{
  "arch": "vgg",
  "model": "image classifier",
  "dataset": "microscope photos of single blood and bone marrow cells",
  "train_examples": 48542,
  "image_size": 32,
  "crop_scale_min": 0.5,
  "horizontal_flip": true,
  "rotation_deg": 10,
  "color_jitter": 0.2,
  "targets": ["cell type", "smear"],
  "num_classes": [17, 2],
  "norm": "batchnorm",
  "activation": "relu",
  "depths": [2, 2, 5, 2],
  "kernel_size": 3,
  "stem": "deep",
  "widths": [96, 160, 288, 512],
  "downsampling": "stride",
  "loss": "cross_entropy",
  "init": "lecun_normal",
  "optimizer": "soap",
  "beta2": 0.999,
  "lr": 0.0035,
  "beta1": 0.95,
  "shampoo_beta": 0.95,
  "eps": 1e-08,
  "precondition_frequency": 10,
  "max_precond_dim": 1024,
  "merge_dims": true,
  "one_sided": false,
  "adamw_lr_other_params": 0.0027,
  "steps": 18900,
  "batch_size": 384,
  "epochs": 149.5,
  "lr_schedule": "linear",
  "final_lr_fraction": 0.1,
  "warmup_steps": 3780,
  "weight_decay": 0.1,
  "adamw_weight_decay_other_params": 0.01
}
Rows from block 2 of a small image classifier, named by matrix and row number. Each number is 128 + 24 x the weight over its row's rms, rounded and kept within 0 to 255. All counts start at 0. Numbers have three digits each. After the name is the row's rms in percent of the matrix's.
Before each channel's rows are labels from the 100 images, of 14848, where the channel reaches its highest value: "place" is the part of the image that holds the peak; "top examples" is what is common among them. Only what is clearly more common there than usual is listed. The data: microscope photos of single blood and bone marrow cells.
# conv: 3x3 conv, stride 2 (model.blocks.2.conv.weight, 160x96x3x3, each kernel summed), inputs 0-95

place: bottom centre
top examples: cell type: erythroblast
conv.67 104:118100124098112115097086131108118092128107095151152202139141118136125111162139149115118126095080110103112136169115136140136124189106113101112123139133151114073171120119102121130063116102147110140127085131113122127141109129158142126128157114114146119179102124094125114098120088107130124126

place: centre
top examples: smear: peripheral blood; cell type: myeloblast
conv.85 089:114151146147134129134129093123122132092115116102120099112155124141160108141112138088128127143146138155102107132132132137156139108103132156135122170087111133089113102159142097099096165165144140098114110176157139073123159115124112218163154112172127150153129132163102107127118125148142108134

place: bottom centre
top examples: cell type: lymphocyte
conv.86 093:111122137122095116107145123089123137119121123122141113139097149173201124094156137178131133084109128137151133094140125077143153065120180102123121116116130171106124163149151121134125130125151112134133131122131101117091139112116110125116146125203135121125146096123129136129093188140153126129

place: centre
top examples: cell type: erythroblast
conv.52 093:128101103091142100140160133114132090107126141150122094127117164134163143158129096124098149130123191158126130116154124134106139125129171160124165105093112134125096132146107143099112112154130125125109139173079115145134120163094141111108119128094092125095183156170167107089150136141155130150

place: centre
top examples: cell type: segmented neutrophil; smear: peripheral blood
conv.131 099:130133153156151143141112103164123108144115101103139098120135068109092093111099092122126137127112124164136141092108116143112095121085117091160159144143132102161167130130165112154148097120132104130139100077114124113119157096169097141144119117153104127165085092128146145166142111122139151169

place: centre
top examples: smear: peripheral blood; cell type: segmented neutrophil
conv.61 098:156152099135107131098177156120122134155142139143152122112108131121166128123115120165137133128131105169079123088137131114143116154123115124131101147106154095163128165106134131178130146118130113089102144139088112097135128122106084122124118203165191111116093113102124172126124091127128110124

place: centre
top examples: cell type: erythroblast
conv.158 090:161079116127143142117173095090166139072142100134101119102125112095108141118140093147106152126084149185140083126151084107175123105138142143112141132101168116120110128097141144131149176157137163108135105153107137133143151137091147131147153142151121134129142134134125144096140164111156143118

place: centre
top examples: cell type: segmented neutrophil; smear: peripheral blood
conv.3 105:150118131109116155110086139117104145113087084167107169103101156147150113106101095095110136130145124154108151166085170122096114168156087112119136123118076089125127113101108122164182127143121125159160119124130126118099102136120119087114134168153106127086164140144148121122125121127119120113

place: bottom left
top examples: cell type: promyelocyte
conv.112 109:085144081127113147150121111122146098155136138142087073126176108135104113142112165126133090070107131113144137114125124157162126123160151117126109116123095090121124152139091153144127157093096112124098162146120118120143130124133143097105160164115148192153097133102123122152175102145116138115

place: bottom centre; bottom right
top examples: cell type: erythroblast
conv.46 104:150087121135173127121143129129123137153128121107157161158149138103111162169158082112162135117078152134124119119121138133142115183096133099096112114139111121169151130177111135109113124076165100124105127121112102106131086101179131137133109130127145104087113101102108096105099118150108101102

place: centre
top examples: cell type: erythroblast
conv.58 105:148117110114186133126128150086105119124149086146148105155110168170130129151157136117128146117132095140113136091145097118149159085160116097118138071138108143128098123107122185164098114161136116115082140115100170138132175107140151121117134127120156139137133139118132101092112104137143165092

place: centre
top examples: cell type: segmented neutrophil
conv.148 090:149103109127148148123102136128120164124157113119167101127113103153183111081111103118121127165084151098164145151079154151124131114107138155100177168109128122131118143138135109152115210117116126120096109134140101125143127114123138138114142146151117118155058110150127133112160134118120148099

place: centre
top examples: cell type: erythroblast
conv.38 092:111108163121156119090121098120137114094172126147120103164115133116163084113129110107140113093133121096121140098146130091123125136112154152148087114122180098095135142123110143110113094143103113142137134153134186139105135152172154125122129094166128070103127169112104093102089129139127093125

place: bottom centre
top examples: cell type: segmented neutrophil
conv.34 094:140111126125104129108114132096114121142155114137130158166164112137094117125130105067143129124103152113120135159118130119127183122092130151099108113172116093120165136124148133122118109136163069094093129125106187126141095134132107101106126150119146144098139126094093139079099116180104100111