config.yaml
arch: "vgg"
dataset: "microscope photos of single blood and bone marrow cells"
downsampling: "stride"
loss: "cross_entropy"
max_precond_dim: 1024
Rows from block 5 of a small image classifier, named by matrix and row number. Each number is 128 + 32 x the weight over its row's rms, rounded and kept within 0 to 255. All counts start at 0.
Before each channel's rows are labels from the 100 images, of 14848, where the channel reaches its highest value: "top examples" is what is common among them; "colour at peak" is the nearest of a few named colours to the mean colour under the peak. Only what is clearly more common there than usual is listed. The data: microscope photos of single blood and bone marrow cells. In brackets: how many of the 100, against the usual share in percent.
# conv: 3x3 conv (model.blocks.5.conv.weight, 288x288x3x3, each kernel summed), inputs 216-287

top examples: cell type: artefact (27 vs 9.8)
colour at peak: purple (82 vs 21.5)
conv.162 [128 151  80 165 133 110 139 157  90 187 131 131 108 100 162 179 149 170 168  59 125 149 108 103 118 176 115 147 100 173 110 119 158 144 119 131 121 179 158 137  95 131 105 167 179  87  68 111 129 109 144 143 121 111 113 116 170 108 104 121  93 152 158  87 132 112 177  79 169  77 117 193]

top examples: cell type: segmented neutrophil (62 vs 20)
colour at peak: purple (57 vs 21.5)
conv.2 [ 91 139 142 186  48 133 135 130  91 103 138 150  84 113 160 100 125 145  85 207 153 121 110 124  99  81 164 143 179 132 119 149  95 124  91 161 124  78 112 143 101  97 158 109 154 146 150  64  99 111 129 190 111 152 148 139 153 131 194 155 100 184  85 110 146 213  91  76  93  93  85 179]

top examples: cell type: segmented neutrophil (48 vs 20)
colour at peak: purple (72 vs 21.5)
conv.147 [107 151 153  95 245 138 113  72 143 104 132 113 118 131 105 126 138 121 136 119 115 139 147 111 133 101 142 161 119 114 117 161 147 153 167 130  82 153 171 136 105 111  72 159 135 149 154  46 166 114 205 157 130 115  78  95 204 154 138 194 122 133 173  95 137 134  80 118 111 105 130 139]

top examples: cell type: promyelocyte (29 vs 6.4)
colour at peak: purple (74 vs 21.5); blue (25 vs 8.6)
conv.124 [ 79  82  95 133  72 136 143 100 110 126 124  98 107 126 131 144 128 101 155 100 120 116 145  78 158  78 173 121 130 136 121 142 157 137  99 120  52 142 105 134 147 174 152  53 167 169  80 154 144 156 131 168  81 101 127 101  97 120 124  93 159 175 112 110 175 147 166 139 108 112 119  56]

top examples: cell type: erythroblast (82 vs 14.3)
colour at peak: blue (51 vs 8.6); black (26 vs 1.1)
conv.175 [144 194 179 127 103 178 132 134 133 124 143  93 151 115 115 118 141 109 124 138 149 124 126 126 118 105 106 114 153 110 155 125  88 101  76 119 146 102 143  97 187 150 141 141 148 110 144  30 166 113 148 154  75 147 120 151 181 118 119  83 170 144 120 153  83 149 168 114  98 144 137 113]

top examples: cell type: erythroblast (48 vs 14.3)
colour at peak: purple (58 vs 21.5); blue (34 vs 8.6)
conv.251 [164 142 165  73 139  70  86  76 159 151 145 130 124 145 113  61 122 151 102 131 140 103  78 104 142 148 145 164 186  99 121 131 103 131 145  80 233 120  64 158 106 110 117  67 156 128 104 154 113 121 141 105  93 185 146 146 140 121 163 113 146 125 154 178 148 138 151 137 139 180  92 145]

top examples: cell type: eosinophil (29 vs 4.2)
colour at peak: blue (53 vs 8.6); purple (46 vs 21.5)
conv.35 [106 136 141 171 113  86 152 155 125 115 174  94 158 157 157  43  77 132 129 167 138 174 110 122 162  99 162 132 176 128 165  86  83 184 140 116  89 178 171 143  79 175 155  93 173  86  65 152 165  72 169 147 171 100 159 161 102  94  93 165 111 119 126 121  86 156 106 138 100  67 100 134]

top examples: cell type: promyelocyte (62 vs 6.4)
colour at peak: purple (58 vs 21.5); blue (40 vs 8.6)
conv.42 [201 139  95  97  74 103  55 134  93 145 147  97 107 125 117 133 142 151  75  87 146 128 123 105 143  67 167 119 151 161 145 193 118 145 117 108 120 156 133 121 107  88 108 126  89 162 162 135 143 157 112 159 176 124 102 140 114 106 150 121 154  75 146 168 171  84  82 118  97  94 106 110]

top examples: cell type: eosinophil (80 vs 4.2)
colour at peak: purple (86 vs 21.5)
conv.282 [106 170 117  91 142 148 143 165 180 125  84 105 120 190 116 119 125  96 136 155 119 138 112 123 167 152 158  65 122 127 223 104  89 175 188 132 106 120 142 136  68 151  96 134  94 137 204  74 197  78 103 185 152 133 105 139  95 122  97 118 154 213  63 166 136 119  98 152 137 117  82 128]

top examples: cell type: erythroblast (52 vs 14.3)
colour at peak: purple (57 vs 21.5); blue (38 vs 8.6)
conv.220 [125 154  94 143 107 145 138 187 126  71 103  94  75 130 122 124  44 175 150  92 123 119 137 125 133 145 111  89 147  66 105 193 129 128 165 126 168 158 140 104 164 175 156 153 174 171 146 146 126  90 135  71 150 116 119 113 129 135 133  85 105 163 101 115 117 133  83 133 132 127 168 152]

top examples: cell type: eosinophil (34 vs 4.2)
colour at peak: purple (47 vs 21.5)
conv.242 [157 109 160  88 107 140 108 150 255  92 102  94 127  78 115 166 117 102  89 149 131  97 176 113 139 116 167 101 102  88 122  99 147  86  94 182  94  97 111 141 160 133 136  96  92 142 178 132  94 111 104 122 131 114  97 131 155 137  89 121 134 114 128  80 113 101 162 105 119 109 164  76]

top examples: cell type: erythroblast (43 vs 14.3)
colour at peak: blue (70 vs 8.6)
conv.82 [179 145 156 152  92 114  88 138 159 137 182 177 158  83 108 142 219 121 178 127 150 107 138 137  67  82  62 154 183  89 121 102 102 171 112 133 151 139 130  48 116 152 110  79 107 157  63 146 163 146 120  99 168 125 110 200 157  93 112 129 115 122 174 106 136 159  84  73 125  93 118 145]

top examples: cell type: segmented neutrophil (56 vs 20)
colour at peak: blue (46 vs 8.6); purple (46 vs 21.5)
conv.190 [ 84 190 129 157 131 197 128 170 165 149 137 139 102 102  66 109  90 148 189 146 138 178 111 135 108 137 185 125 182 188  96 124 103 133 159 190 128  97 124 127 134 109 101 111 114 144 105 122 103 140 149 172 117 125  99 150 170 109 167 177 129 113 160 135 164 122 127 119 118 147 127 100]

top examples: cell type: eosinophil (39 vs 4.2)
colour at peak: grey (47 vs 22.3)
conv.166 [134 158 135  74 177  86  98 156 189 118 148 197 176 162 167 108  54 108  77 132 151 133 109 114 102  73 117  87 126 153 131 142 183 103  99 118 147 180 100 125 175 166 156 171 107 112 142 158 158 109 127 125 166 179  89 125  60 141 117 107 194 140 171 108 122 153 111 131 114  96  98  90]

top examples: cell type: eosinophil (45 vs 4.2)
colour at peak: purple (62 vs 21.5)
conv.121 [ 90 155 124  82 142  57 142 128  91 144 123  70 161 113 127 120 132 177 156 142 137 136  91 107 140  94 105 109 180 118 172 139 115 174  88 176  97 178 125 106  91 163 164 116 112 153 120  60 140 160 127 153  71  90 133 103 185 110 131 159 132 168 179 151 133 120 136  96  70 122 106 149]

top examples: cell type: segmented neutrophil (80 vs 20); smear: peripheral blood (36 vs 16.2)
colour at peak: purple (71 vs 21.5)
conv.229 [150 180 136 120 145 116 126 110 156 131 134  91 105 168 120 105 109 128 148 219  92 171  51 114 144 118  84 182 133 153 128 110 135 144  62 122  85 132 154 106 140 162 118 119 129 101  20 114  90 144  98 112 129 140 185 123 116 117 160 114 133 209 150 103 103 141 117 123 115 133 129 131]

top examples: cell type: segmented neutrophil (40 vs 20)
colour at peak: purple (62 vs 21.5); blue (31 vs 8.6)
conv.127 [160 203 123 103 167 142  57 100 171  88 198 130 145 121 122 107 117 107 156 153 184 124  86 100 175 105 113  71 200 127 153 123 142 179 116  78 116 130 132 168 153 164 204 206  87  70  99  75 119 150  92  83  80 140 112 150  73 126 150 155 114  89  91 183 158 115  88  85 166  83 191 132]

top examples: cell type: erythroblast (84 vs 14.3)
colour at peak: blue (51 vs 8.6)
conv.250 [ 96  72 108 139 153  83 150  97 166  79 102 106 118  91 169 122  96 194  96  84 161 111 111 127 129 122 133  76 152 142  79 174 181  88 175 152 128 109  97 126 128  92 141 142 118  93 136 151 199 137 158  81 138 123  85 143 149  79 122 119 128 173 110  92  97  53  79 176 145  99 116 125]

top examples: cell type: segmented neutrophil (46 vs 20)
colour at peak: purple (47 vs 21.5); blue (27 vs 8.6)
conv.43 [149 106 129  97 118 132 158 144 132 121 170 161 147 118 170  94 108  95 101 112  99 161  91 228  98  52 100 135 155 136  76  95 140 147 184 133 124  73 172 112 116 165 141  97 125 141 139  73 152  73 115 139 101 184  85 158 203 138  84  99  89 111 108 127 121 110 133 128  96 124 142  84]

top examples: cell type: erythroblast (65 vs 14.3)
colour at peak: blue (54 vs 8.6)
conv.56 [106 165 124 158  91 119 110 217 187 131 182 112 131 157 207  96  89 120 106 165 150 165 102 146 107 100 127  84 136 166 117 111 133  57  67 111 189 193 180 118 172  91 134 161 164 118  79 120  86 166 146 120 126 119 144 130 101 132 137 104  90 157  98  84 163 179 103 118 102  96 110 126]

top examples: cell type: erythroblast (61 vs 14.3)
colour at peak: blue (61 vs 8.6)
conv.51 [ 90 128 107  75 104 147 145 139  93  90 107 115 127  86 146  74  42 132 205 119 114 106 109 125 128 116  94  91 127 133 154  89  94 165 101 100 191 187  68 134  79 105 123 133 122 142 128  71 121 167 135   0 140 127  75 142  86  74 141 191 162  72 116  97  98  66 159 120 115  70 127 180]

top examples: cell type: erythroblast (78 vs 14.3)
colour at peak: blue (50 vs 8.6); black (36 vs 1.1)
conv.188 [155 160 137 180 130 110 144 144  86 121 114  96  83 169 136 177 155 183 136 115 144 125 122  36 104 120 112 109 132 131 147 124  91 113  73  75 167 131 145  56 124  85 146 121  85  78 127 134 103 180 122 175 117 146 101 114 127  83 120 150 148 175  93  62 143 121 195 107 127 204 108  69]

top examples: cell type: erythroblast (50 vs 14.3)
colour at peak: blue (55 vs 8.6)
conv.176 [107 164 156 123 139 165 148  91 145 140 146 139 157  76 100 163 118 170 144 106 115  91 114 124 139 163 152 137 155 104 154  96 148 117 107 175  94 112 131 148 144 154  90 146 129 169 113 113 148  63 150 134 110  77  39 187 144 102 174 150 130  99 113 190 128 140  87 142 102 169 131 119]

top examples: cell type: segmented neutrophil (75 vs 20); smear: peripheral blood (53 vs 16.2)
colour at peak: purple (48 vs 21.5)
conv.46 [120 143  69 183 140 150 159 123 123 117  90  91 124 140  93 132 163 154 162 128 160 100 103 107 126 149 108 129 121 124 109 126  93 130 117 146 119 125 140 237 116 174  95 122  61 101  54 175 159 151 108 164  24 134 135 149 158 152 135  57 149 134 180  82 151 103  70  80 149 108 115 111]

top examples: cell type: segmented neutrophil (49 vs 20)
colour at peak: purple (54 vs 21.5)
conv.254 [ 99 136 100 132  82  95 145  59  89  98  76 145 147 129  61  85 134 171 145 132 164 145 134 166 150 217 149 176 152  99 101 162 121 159 146 159 145  66 113 136 124 169 187 123 119 103 150 166 151  98 133 143 125  98 146 125 144 154 154 119 139  61 128  89 128 143  53  50 126 101  63 120]

top examples: cell type: segmented neutrophil (75 vs 20)
colour at peak: purple (58 vs 21.5)
conv.231 [114  84 106  97 168 149 102  94 146 135 112 152 173 135 120  99 146  82  94 138 113  96  97 125 178 182 104 160 167 122  83 112 155 100  88 145 129 122  83  62 195 120 157 162 113 124 156 158  88  91 104 127 160  98  85 126 126  86 154 133 112  72 131 150 150 168 123 102 106 144 155  56]

top examples: cell type: promyelocyte (29 vs 6.4)
colour at peak: purple (46 vs 21.5); blue (39 vs 8.6)
conv.286 [143 104 146  75 109 104 131 148 177 111 159 162 132 142 134  74  62 127  88 152  80 127 114 147 197 138 112 135 106  81 104 121 191 119 142 127 138 131 149 136 118 149 116 154 135  82 131  73 116 109  91 132 136 173 146 227 156 139  84 157 176  99 138 148 132 117 114 122 108 115 213  77]

top examples: cell type: promyelocyte (35 vs 6.4)
colour at peak: purple (66 vs 21.5); blue (31 vs 8.6)
conv.257 [164 102  97  90 141 152 127 115 156  98 119 168 149 129 143  80  89 121 165 148  87 118 182 150 125  87 113 108 102 127 132 164 104 179 104  84 173 205 101 118 130  83 140 178 126 148  62 118 127 123 104 139  86 104 135 128 100  81 109 152 137 172 117 118 184 107 177 106 167  82 152  84]

top examples: cell type: erythroblast (40 vs 14.3)
colour at peak: purple (49 vs 21.5)
conv.269 [136 143 208 101 138 135 138 121 118 145 122 168 100 149 144 113 122 184 107 176 150 148  72 145 100 166 117 106 157 126 120 124 173 167 105  78 202 103 125 104 137 111 137 103 122 183  84  91 154 149 138 112 174  84 130  83 142 137 126 102  79 164 117  93 137 138 106  99 177  90 108 143]

top examples: cell type: segmented neutrophil (40 vs 20); cell type: artefact (28 vs 9.8)
colour at peak: purple (60 vs 21.5)
conv.54 [146 211 147 112 132  84 148  73 159 117 152 117 121  95 188 158 126  98 144  69  85 169 140 144 124 137 140 142 178 153 102 150 153 114 127  89 111 183 186  92 172 157 107 149 131 109  98 146 113 108 134 118 112 115  83 129 136 154 167 116 145 156 100  90  67 143 169 158 149 225  88 135]

top examples: cell type: erythroblast (40 vs 14.3)
colour at peak: purple (46 vs 21.5)
conv.12 [180 160 141 110 161 171 109 174 117 129  92 189  93 135 128 192 121 128 101 124 125 131 134 160 129 115 134 128  83 185  82 116 140  84  86 104 138  68  85  95  97  92 132 149 146 161 139 102 124 143 112 144  84  81 154 169 162 134  95 116 128  97  97  77 109  99  59 176 133 122 137 135]

top examples: cell type: erythroblast (77 vs 14.3)
colour at peak: blue (52 vs 8.6)
conv.49 [ 52 151 154  92  69 167 111 164 122 156 106 136 114 123 144 140 136 107 161 120 154 103 103 125 136 124  56  97 146 169 154 163 164 132  98 138 148 142 214 112  59 169 114  97  90 124 121 139 122 160 130 172 115 114 132 135  84 177 157 150  96 109 127 201  67 111  79 142 170  74 110  86]

top examples: cell type: erythroblast (67 vs 14.3)
colour at peak: blue (47 vs 8.6)
conv.20 [150 107 132 111 159 153 107  65 108  88 133 165 115 122 100  82 144 149 120 147 113  61 164  92 145 150 153 108  93 121 110 132 195 136 186  52 131  80 124 104  96 136 136  68  82 103 106 127 104 135 162 111 138  83 150 126 122 155 155  70 168 145 113 168  80  59 116 100 140 193  85 100]

top examples: cell type: promyelocyte (31 vs 6.4); cell type: myelocyte (30 vs 4)
colour at peak: purple (52 vs 21.5)
conv.266 [146 150 138 164 117  61 109 103 132  99 111 151  91  93 143 121  87 156 150 125  65 153 177 194 156 104 170  93 125 124 125 132 128 143 163  96 142 122 130 145 136 171 181 208 145  77 116 146 107 139  92  96 155 110 163 148 163 137 114 171 151  54 135 146  92 124 119 143 132 147 102 144]

top examples: cell type: segmented neutrophil (67 vs 20); smear: peripheral blood (48 vs 16.2)
colour at peak: purple (81 vs 21.5)
conv.215 [190  64 152 104 144 129 100 102 128 138 113 145 116 141  97 144  71 130 129 190 130 140  70 124 139 131  59 200 122  56  79  79 114 140 158  97 178 136 144  92  82  79 125 105 152 124  81 132 134 128 150  94 177 129 139 107 180  41 146 126 157 114 190  99 138 184 185 107 121  83 146  48]

top examples: cell type: segmented neutrophil (77 vs 20)
colour at peak: purple (67 vs 21.5)
conv.241 [131 173 152 100 175 127 107  86  83 172 131 200 155  69 142 181 123 102 102 192 120 140 122 104 113 160 148 108 114 136  95 168 138 131 156 145  94 172 115 140  90 121 149 116 121 128 140  69 110 107 110 183 155 123 131  57  95 199 214  83 151 218  91 160 105  89 161 118 142 146 115 128]

top examples: cell type: segmented neutrophil (57 vs 20); cell type: band neutrophil (30 vs 5.6)
colour at peak: purple (82 vs 21.5)
conv.263 [160 172 116 131 102 103 192 106 110 142 135 126 185 104  87 128 111 118 115 190 134  79  88  97 178 112 101 109 119 137  93 126 147  52 112 106 117  82 109  82 149 139 133 112 117 102  95 141 127 125 107 123  62  79 164 166 188 121 171 120 152 156 162  94 119 130 162 112 130 130 171  71]

top examples: cell type: eosinophil (29 vs 4.2)
colour at peak: purple (79 vs 21.5)
conv.144 [161 138 168 130 106 113 136  97 114 227 107 128  99 195 146 163  54 113  87 177 182 140 105 131  83 202 121 123 172 109 132 150 155 101 125 132 108 169 105 131 151  86 157 146 189 124 110 128 113  93  94 110 148 138 107 136 122 130 149 168  97 151 119 109 153  88 172 150 145 106 113 161]

top examples: cell type: eosinophil (30 vs 4.2)
colour at peak: purple (55 vs 21.5); blue (44 vs 8.6)
conv.186 [ 93 128 137 162 149 181 196 131 116 125 114  84 129  93 120  93 115  89 130 116  88 137 110  87 149 104 146 137 115  65 189 121 105 171 140 147 140 149  53 133 120 104 156 174 163  95 147 106 162  92 132  95 133 145 119  79 154 100 146 130 120 107 112 131 114  93 158 153  50 103 164 152]

top examples: cell type: segmented neutrophil (42 vs 20)
colour at peak: purple (55 vs 21.5); blue (26 vs 8.6)
conv.168 [105 159 135 101  64 154 154 146 123  71 118 141 102  56  88  71 134 194 163 103  60 110 168 153 105 175 136  99 193 136  79 127 122 130 101 144 142 134  81 169 138 108 154 118 128 111  75 127 109  89 107 133 103 145 114 122  93 157 134 176 139  78 132 197 143 173 154 129 126 197 107  94]

top examples: cell type: erythroblast (43 vs 14.3)
colour at peak: blue (37 vs 8.6)
conv.141 [144 139  69 154 155 177 152 103 190  81 159 107 102 147 111 117 107 153  84 130  76 115 128 154 116 115 103  44 125 170 120 171 137 132 191 148 208 138 145 156 110  92 106 223  98 131 157 204 144 117 112 149 115 138 154  82 136 132 135 103 145 153 139 139 182 171  99 100 107 100 185  96]

top examples: cell type: promyelocyte (30 vs 6.4)
colour at peak: blue (53 vs 8.6)
conv.261 [155  60 102 122 129  69 192 109  94 174 196 118  99 120 141 123  96  92 160 121 124  46 117 123  83  46 153 142 110 120 170 186 124 156 126 171 158 145 141 137 207 134 134 142  85 176  81 171 126 127  90  95 119 100 101  59 101 119  53 189 154 123 127 170 102 156 173 181  82 216 120 109]

top examples: cell type: promyelocyte (29 vs 6.4)
colour at peak: purple (58 vs 21.5)
conv.208 [112 179 146  77 140 107 120  97  90  89  78 152 132 131  64 117 158 199 127 192 103 125 109 115 127 106 126 145  99 102 130  67 138  93 233 130 115 148 133 139 107  65 155 130  82 148 148 168 162  95 122 102 128 217  82 128 123 137 148 137 133  96 152 139 105 147 170 109 151 150 159 147]

top examples: cell type: segmented neutrophil (41 vs 20)
colour at peak: purple (44 vs 21.5); blue (40 vs 8.6)
conv.154 [160  42  88  88 188 126 124 163 148 148 205 152 157 142 145 174 223 105  91 171 113 104 161 162 128  97 126 165 116 167 177 144 136 160  83 132 162 106 112  73 126 154  81 158 136 195 111 108 170  82 139  48 153 103  85 164  78  65 143 194 102  66  74 152 111  74 113 119 171  98 156  95]

top examples: cell type: erythroblast (33 vs 14.3)
colour at peak: purple (45 vs 21.5); blue (37 vs 8.6)
conv.198 [ 51 126 167  92  95 182 104 154 201 149  90 113 192 153 133 189  80 180 158  74  78 129  81 115 130 141 148 138 190 141 118 191 178 110  99 139 116  93 119 131 124  91 123 128 113 168 138 192  81 105 134  98 128 123 110 105 126 118 152 142 146 195 151  88 161 143 133 115 136 183  96  50]

top examples: cell type: segmented neutrophil (51 vs 20)
colour at peak: purple (48 vs 21.5)
conv.236 [106 122 153 125 151 172 132  90 176 148 110 122 165  93 141 135 169 104 107 174  71 160  47 119 132 119  87 144  98 158 197 134 151 162 117 108 107  54 113  99 112 159 109 155 154 144 135 178 154 139 194 142 165 155 106 141 137 153 102  74 118  87 181 154 152 153 184 140 126 151 169 210]

top examples: cell type: erythroblast (52 vs 14.3)
colour at peak: blue (29 vs 8.6)
conv.48 [ 96 166 151 153 110 177  88 165 183 123 121 170  99 143 137 202 173 100 117 136 111  94 141 136 104 187 160 109 145  72 139  76 119 120 222 185 114 155 154  96 116 149 162 154 128 149 100 110 107 110 142 156 178 129 115 139 117 197 210 172  75 161 118 121 108 157  66 115 115 111 122  70]

top examples: cell type: erythroblast (87 vs 14.3)
colour at peak: purple (44 vs 21.5)
conv.89 [143 121 104 151  90 174 115  88 134  67  74  86 169 150 113 150 100 181  84 164  90 129  91 135 112  85 134  97 120 151 128 129 167 135 113 132 129 109 136 165 166 134 130 119 149  86  82 141  94 154 121 147 119  88 165 150 137 150 159  97 116 136 150 203 113  78 160 163  79  97 115 173]

top examples: cell type: erythroblast (77 vs 14.3)
colour at peak: black (58 vs 1.1); blue (38 vs 8.6)
conv.87 [102 119 140  94 116 103 110 181 137  97 127 173  95 184 154 137 115 158 131 110 101 104 119 141 116  89 146 138 157 143 153 165 114 109 217 169 184 108 120 187 135 114 129 136 136 106 106 136 118 104 146 187 190 142  58 115 109 136 106 169 125 145  91 103 165 125  77 139 168 181  93 143]

top examples: cell type: eosinophil (79 vs 4.2)
colour at peak: purple (79 vs 21.5)
conv.221 [164 160 133 153 138  91 135  98  76 127 126 161 114  88 121 104 162 138  79  66 106 150 115  99 131 106 130 152 184 108 154 145 117 116 105 101 112 150  95 136 118 145  91 126 138 101  95  55 120 111 175  73 144 122 141 190 136 127 189 100 143 119 188 146 107 131 114 165  52 110 118  87]

top examples: cell type: erythroblast (43 vs 14.3)
colour at peak: blue (28 vs 8.6)
conv.75 [156 153  84 215 151  57  83  98 108  56 105  83 126 107 145  74 127 146 116 145 105 133 155 119 166  84 100  95 127 198 120 144  91 139 119 116 126 144 157 153 135 182 114  86 139 118 162 157 103 132 118 117 110 120 167 122 196  97 170 139  90 255 149 120 133 118  99 105 127  90 175 122]

top examples: cell type: segmented neutrophil (75 vs 20)
colour at peak: purple (68 vs 21.5); blue (29 vs 8.6)
conv.264 [ 90 124 172 111 113 110 178  93 122 145 142 100  74 179 103 159 128 136 119 141 138 153 110 111 130  90 100 196 129 135 106 118  69 127 138  90  93  84 153  74 102 133 114 109  73  96 127 102 122 152 157  85  92 135 105 121  89 112 139 120 136 120 185 111 126 139 193 149 151 153 160 194]

top examples: cell type: erythroblast (39 vs 14.3); cell type: eosinophil (26 vs 4.2)
colour at peak: blue (46 vs 8.6); purple (44 vs 21.5)
conv.143 [145 133  92  78 149  88 109 125 116 138 147 155 150 135 152  61 116  64 130 112  91 146 100  96 139 120 189  88 140  94 133 130 163  63  95 198 146 170 102 116 106 100 143 123 166 115 114 159 167  89 112 106 161 103 159 128 133 119  89 116 146 116 190  62 137 115  96 161 145 123 122 176]

top examples: cell type: segmented neutrophil (59 vs 20)
colour at peak: purple (79 vs 21.5)
conv.234 [153 174 171 102 131 125 143 133 135  88 109  56 194  84 109  73  67  69 135  60 192  71 158 151 120  81  74  63 135 101 153  86 117  93 126 150 141  65 129 105  83 106 162 115 102 164 127 111  97 100 170  85 135 208 112 120 105 150 147 127 111 157 171  93 144  93 112 127 151 111 144 129]

top examples: cell type: segmented neutrophil (40 vs 20)
colour at peak: purple (73 vs 21.5)
conv.92 [133 136 157 160 182 118 118  91 116 162 134 128 108 104 154 143  96  54 129 142 126  65 147 149  96 132 131 135 141  95 148  38 113 135 179  72 159  99 152 114 151 137 181 136 119 202 109 119 105  51 138 110  90 125  93 136 128  70  86 104 117 120 127 104 132 106 183 117 133  98  59 132]

top examples: cell type: promyelocyte (31 vs 6.4)
colour at peak: purple (87 vs 21.5)
conv.153 [112 117 185  98 131 141  89 121 142 103 150 124 110 118  89 151 158 166 146 207 109 107 137 104  87 104 131 137 148 126 121 112 158 112 126 183 118  99 125 141  58 157 192  60 103 190 145  94 201 130 122 112 115 123 127  91 149 103 148 129 140  90 156 117 128 165  91  86 153 157 168 105]

top examples: cell type: segmented neutrophil (49 vs 20)
colour at peak: purple (61 vs 21.5)
conv.24 [145 136 140 178 129 130 155 102 149 182  76  99 103  65 133 202 121 172  92 162  99 145 140 151 150 116  97 153 190 107 157  96 202 139 131 134 191 179 136 128 131  90 159 119 125 153 147 102 166 117 124 113 111  93 145 140  98 162 123 123 121  71 110 115  83 116 171 107 162 151 146 202]

top examples: cell type: erythroblast (47 vs 14.3)
colour at peak: blue (59 vs 8.6)
conv.1 [147 154 181 118 137 137 110 135 128 163 123 113 139 121 149 142 161 123 121  88 146 148 127 133 121 134  94 139 158 124 166 133  87 122 132 149 153 138 101 126 154 118 141 110  72  89 108 148 157 144 138 107 117 142  79 121 141 109 106  95 194 142 128 142 125 141 195 124 174 102  59 160]

top examples: cell type: erythroblast (51 vs 14.3); cell type: plasma cell (35 vs 3.6)
colour at peak: blue (68 vs 8.6)
conv.53 [157  74 148 137 104  52 138  98  89 130 109 151 120 177 167 160 115 183 175 100 115 124 137 119 116 156 132 114 118 109 123 134 175 124  94 113  77 152 155 119 124  78 116 123 103 114  96 139 113 182 172 124 103 169 136  83 140 127 158 142  87 109  89 215 137  69 118  94 145 173 165 103]

top examples: cell type: erythroblast (95 vs 14.3)
colour at peak: blue (59 vs 8.6); black (34 vs 1.1)
conv.228 [111 137 184 123 105 129 112 167 163 127 150  92 103 142 154 205 126 152  89 157 121  94 121  93  51  88 147 118 106 137 127 125  70 163 177  63 224 160 122 171  62 148 153 108  74 128  65 166 176 100 122 108 155 170 134 137  86 131 166 142 153  95  74 139 155 125 192 182 132  99  81 140]

top examples: cell type: promyelocyte (50 vs 6.4)
colour at peak: purple (61 vs 21.5)
conv.99 [154 159 184 147 140 140 134 121 109 140 116  92 100 110 109  89 153 152  96 173 131 142 114 158 119  81 210 152  70  56 106 136 182 155 118  82 146 127  76 112  63 124 109 110  97 119  82 114  89  98 156 128 142 158 135 143 118 227 149 136 125 113 111 150  85 148 116 125 126 146 119 154]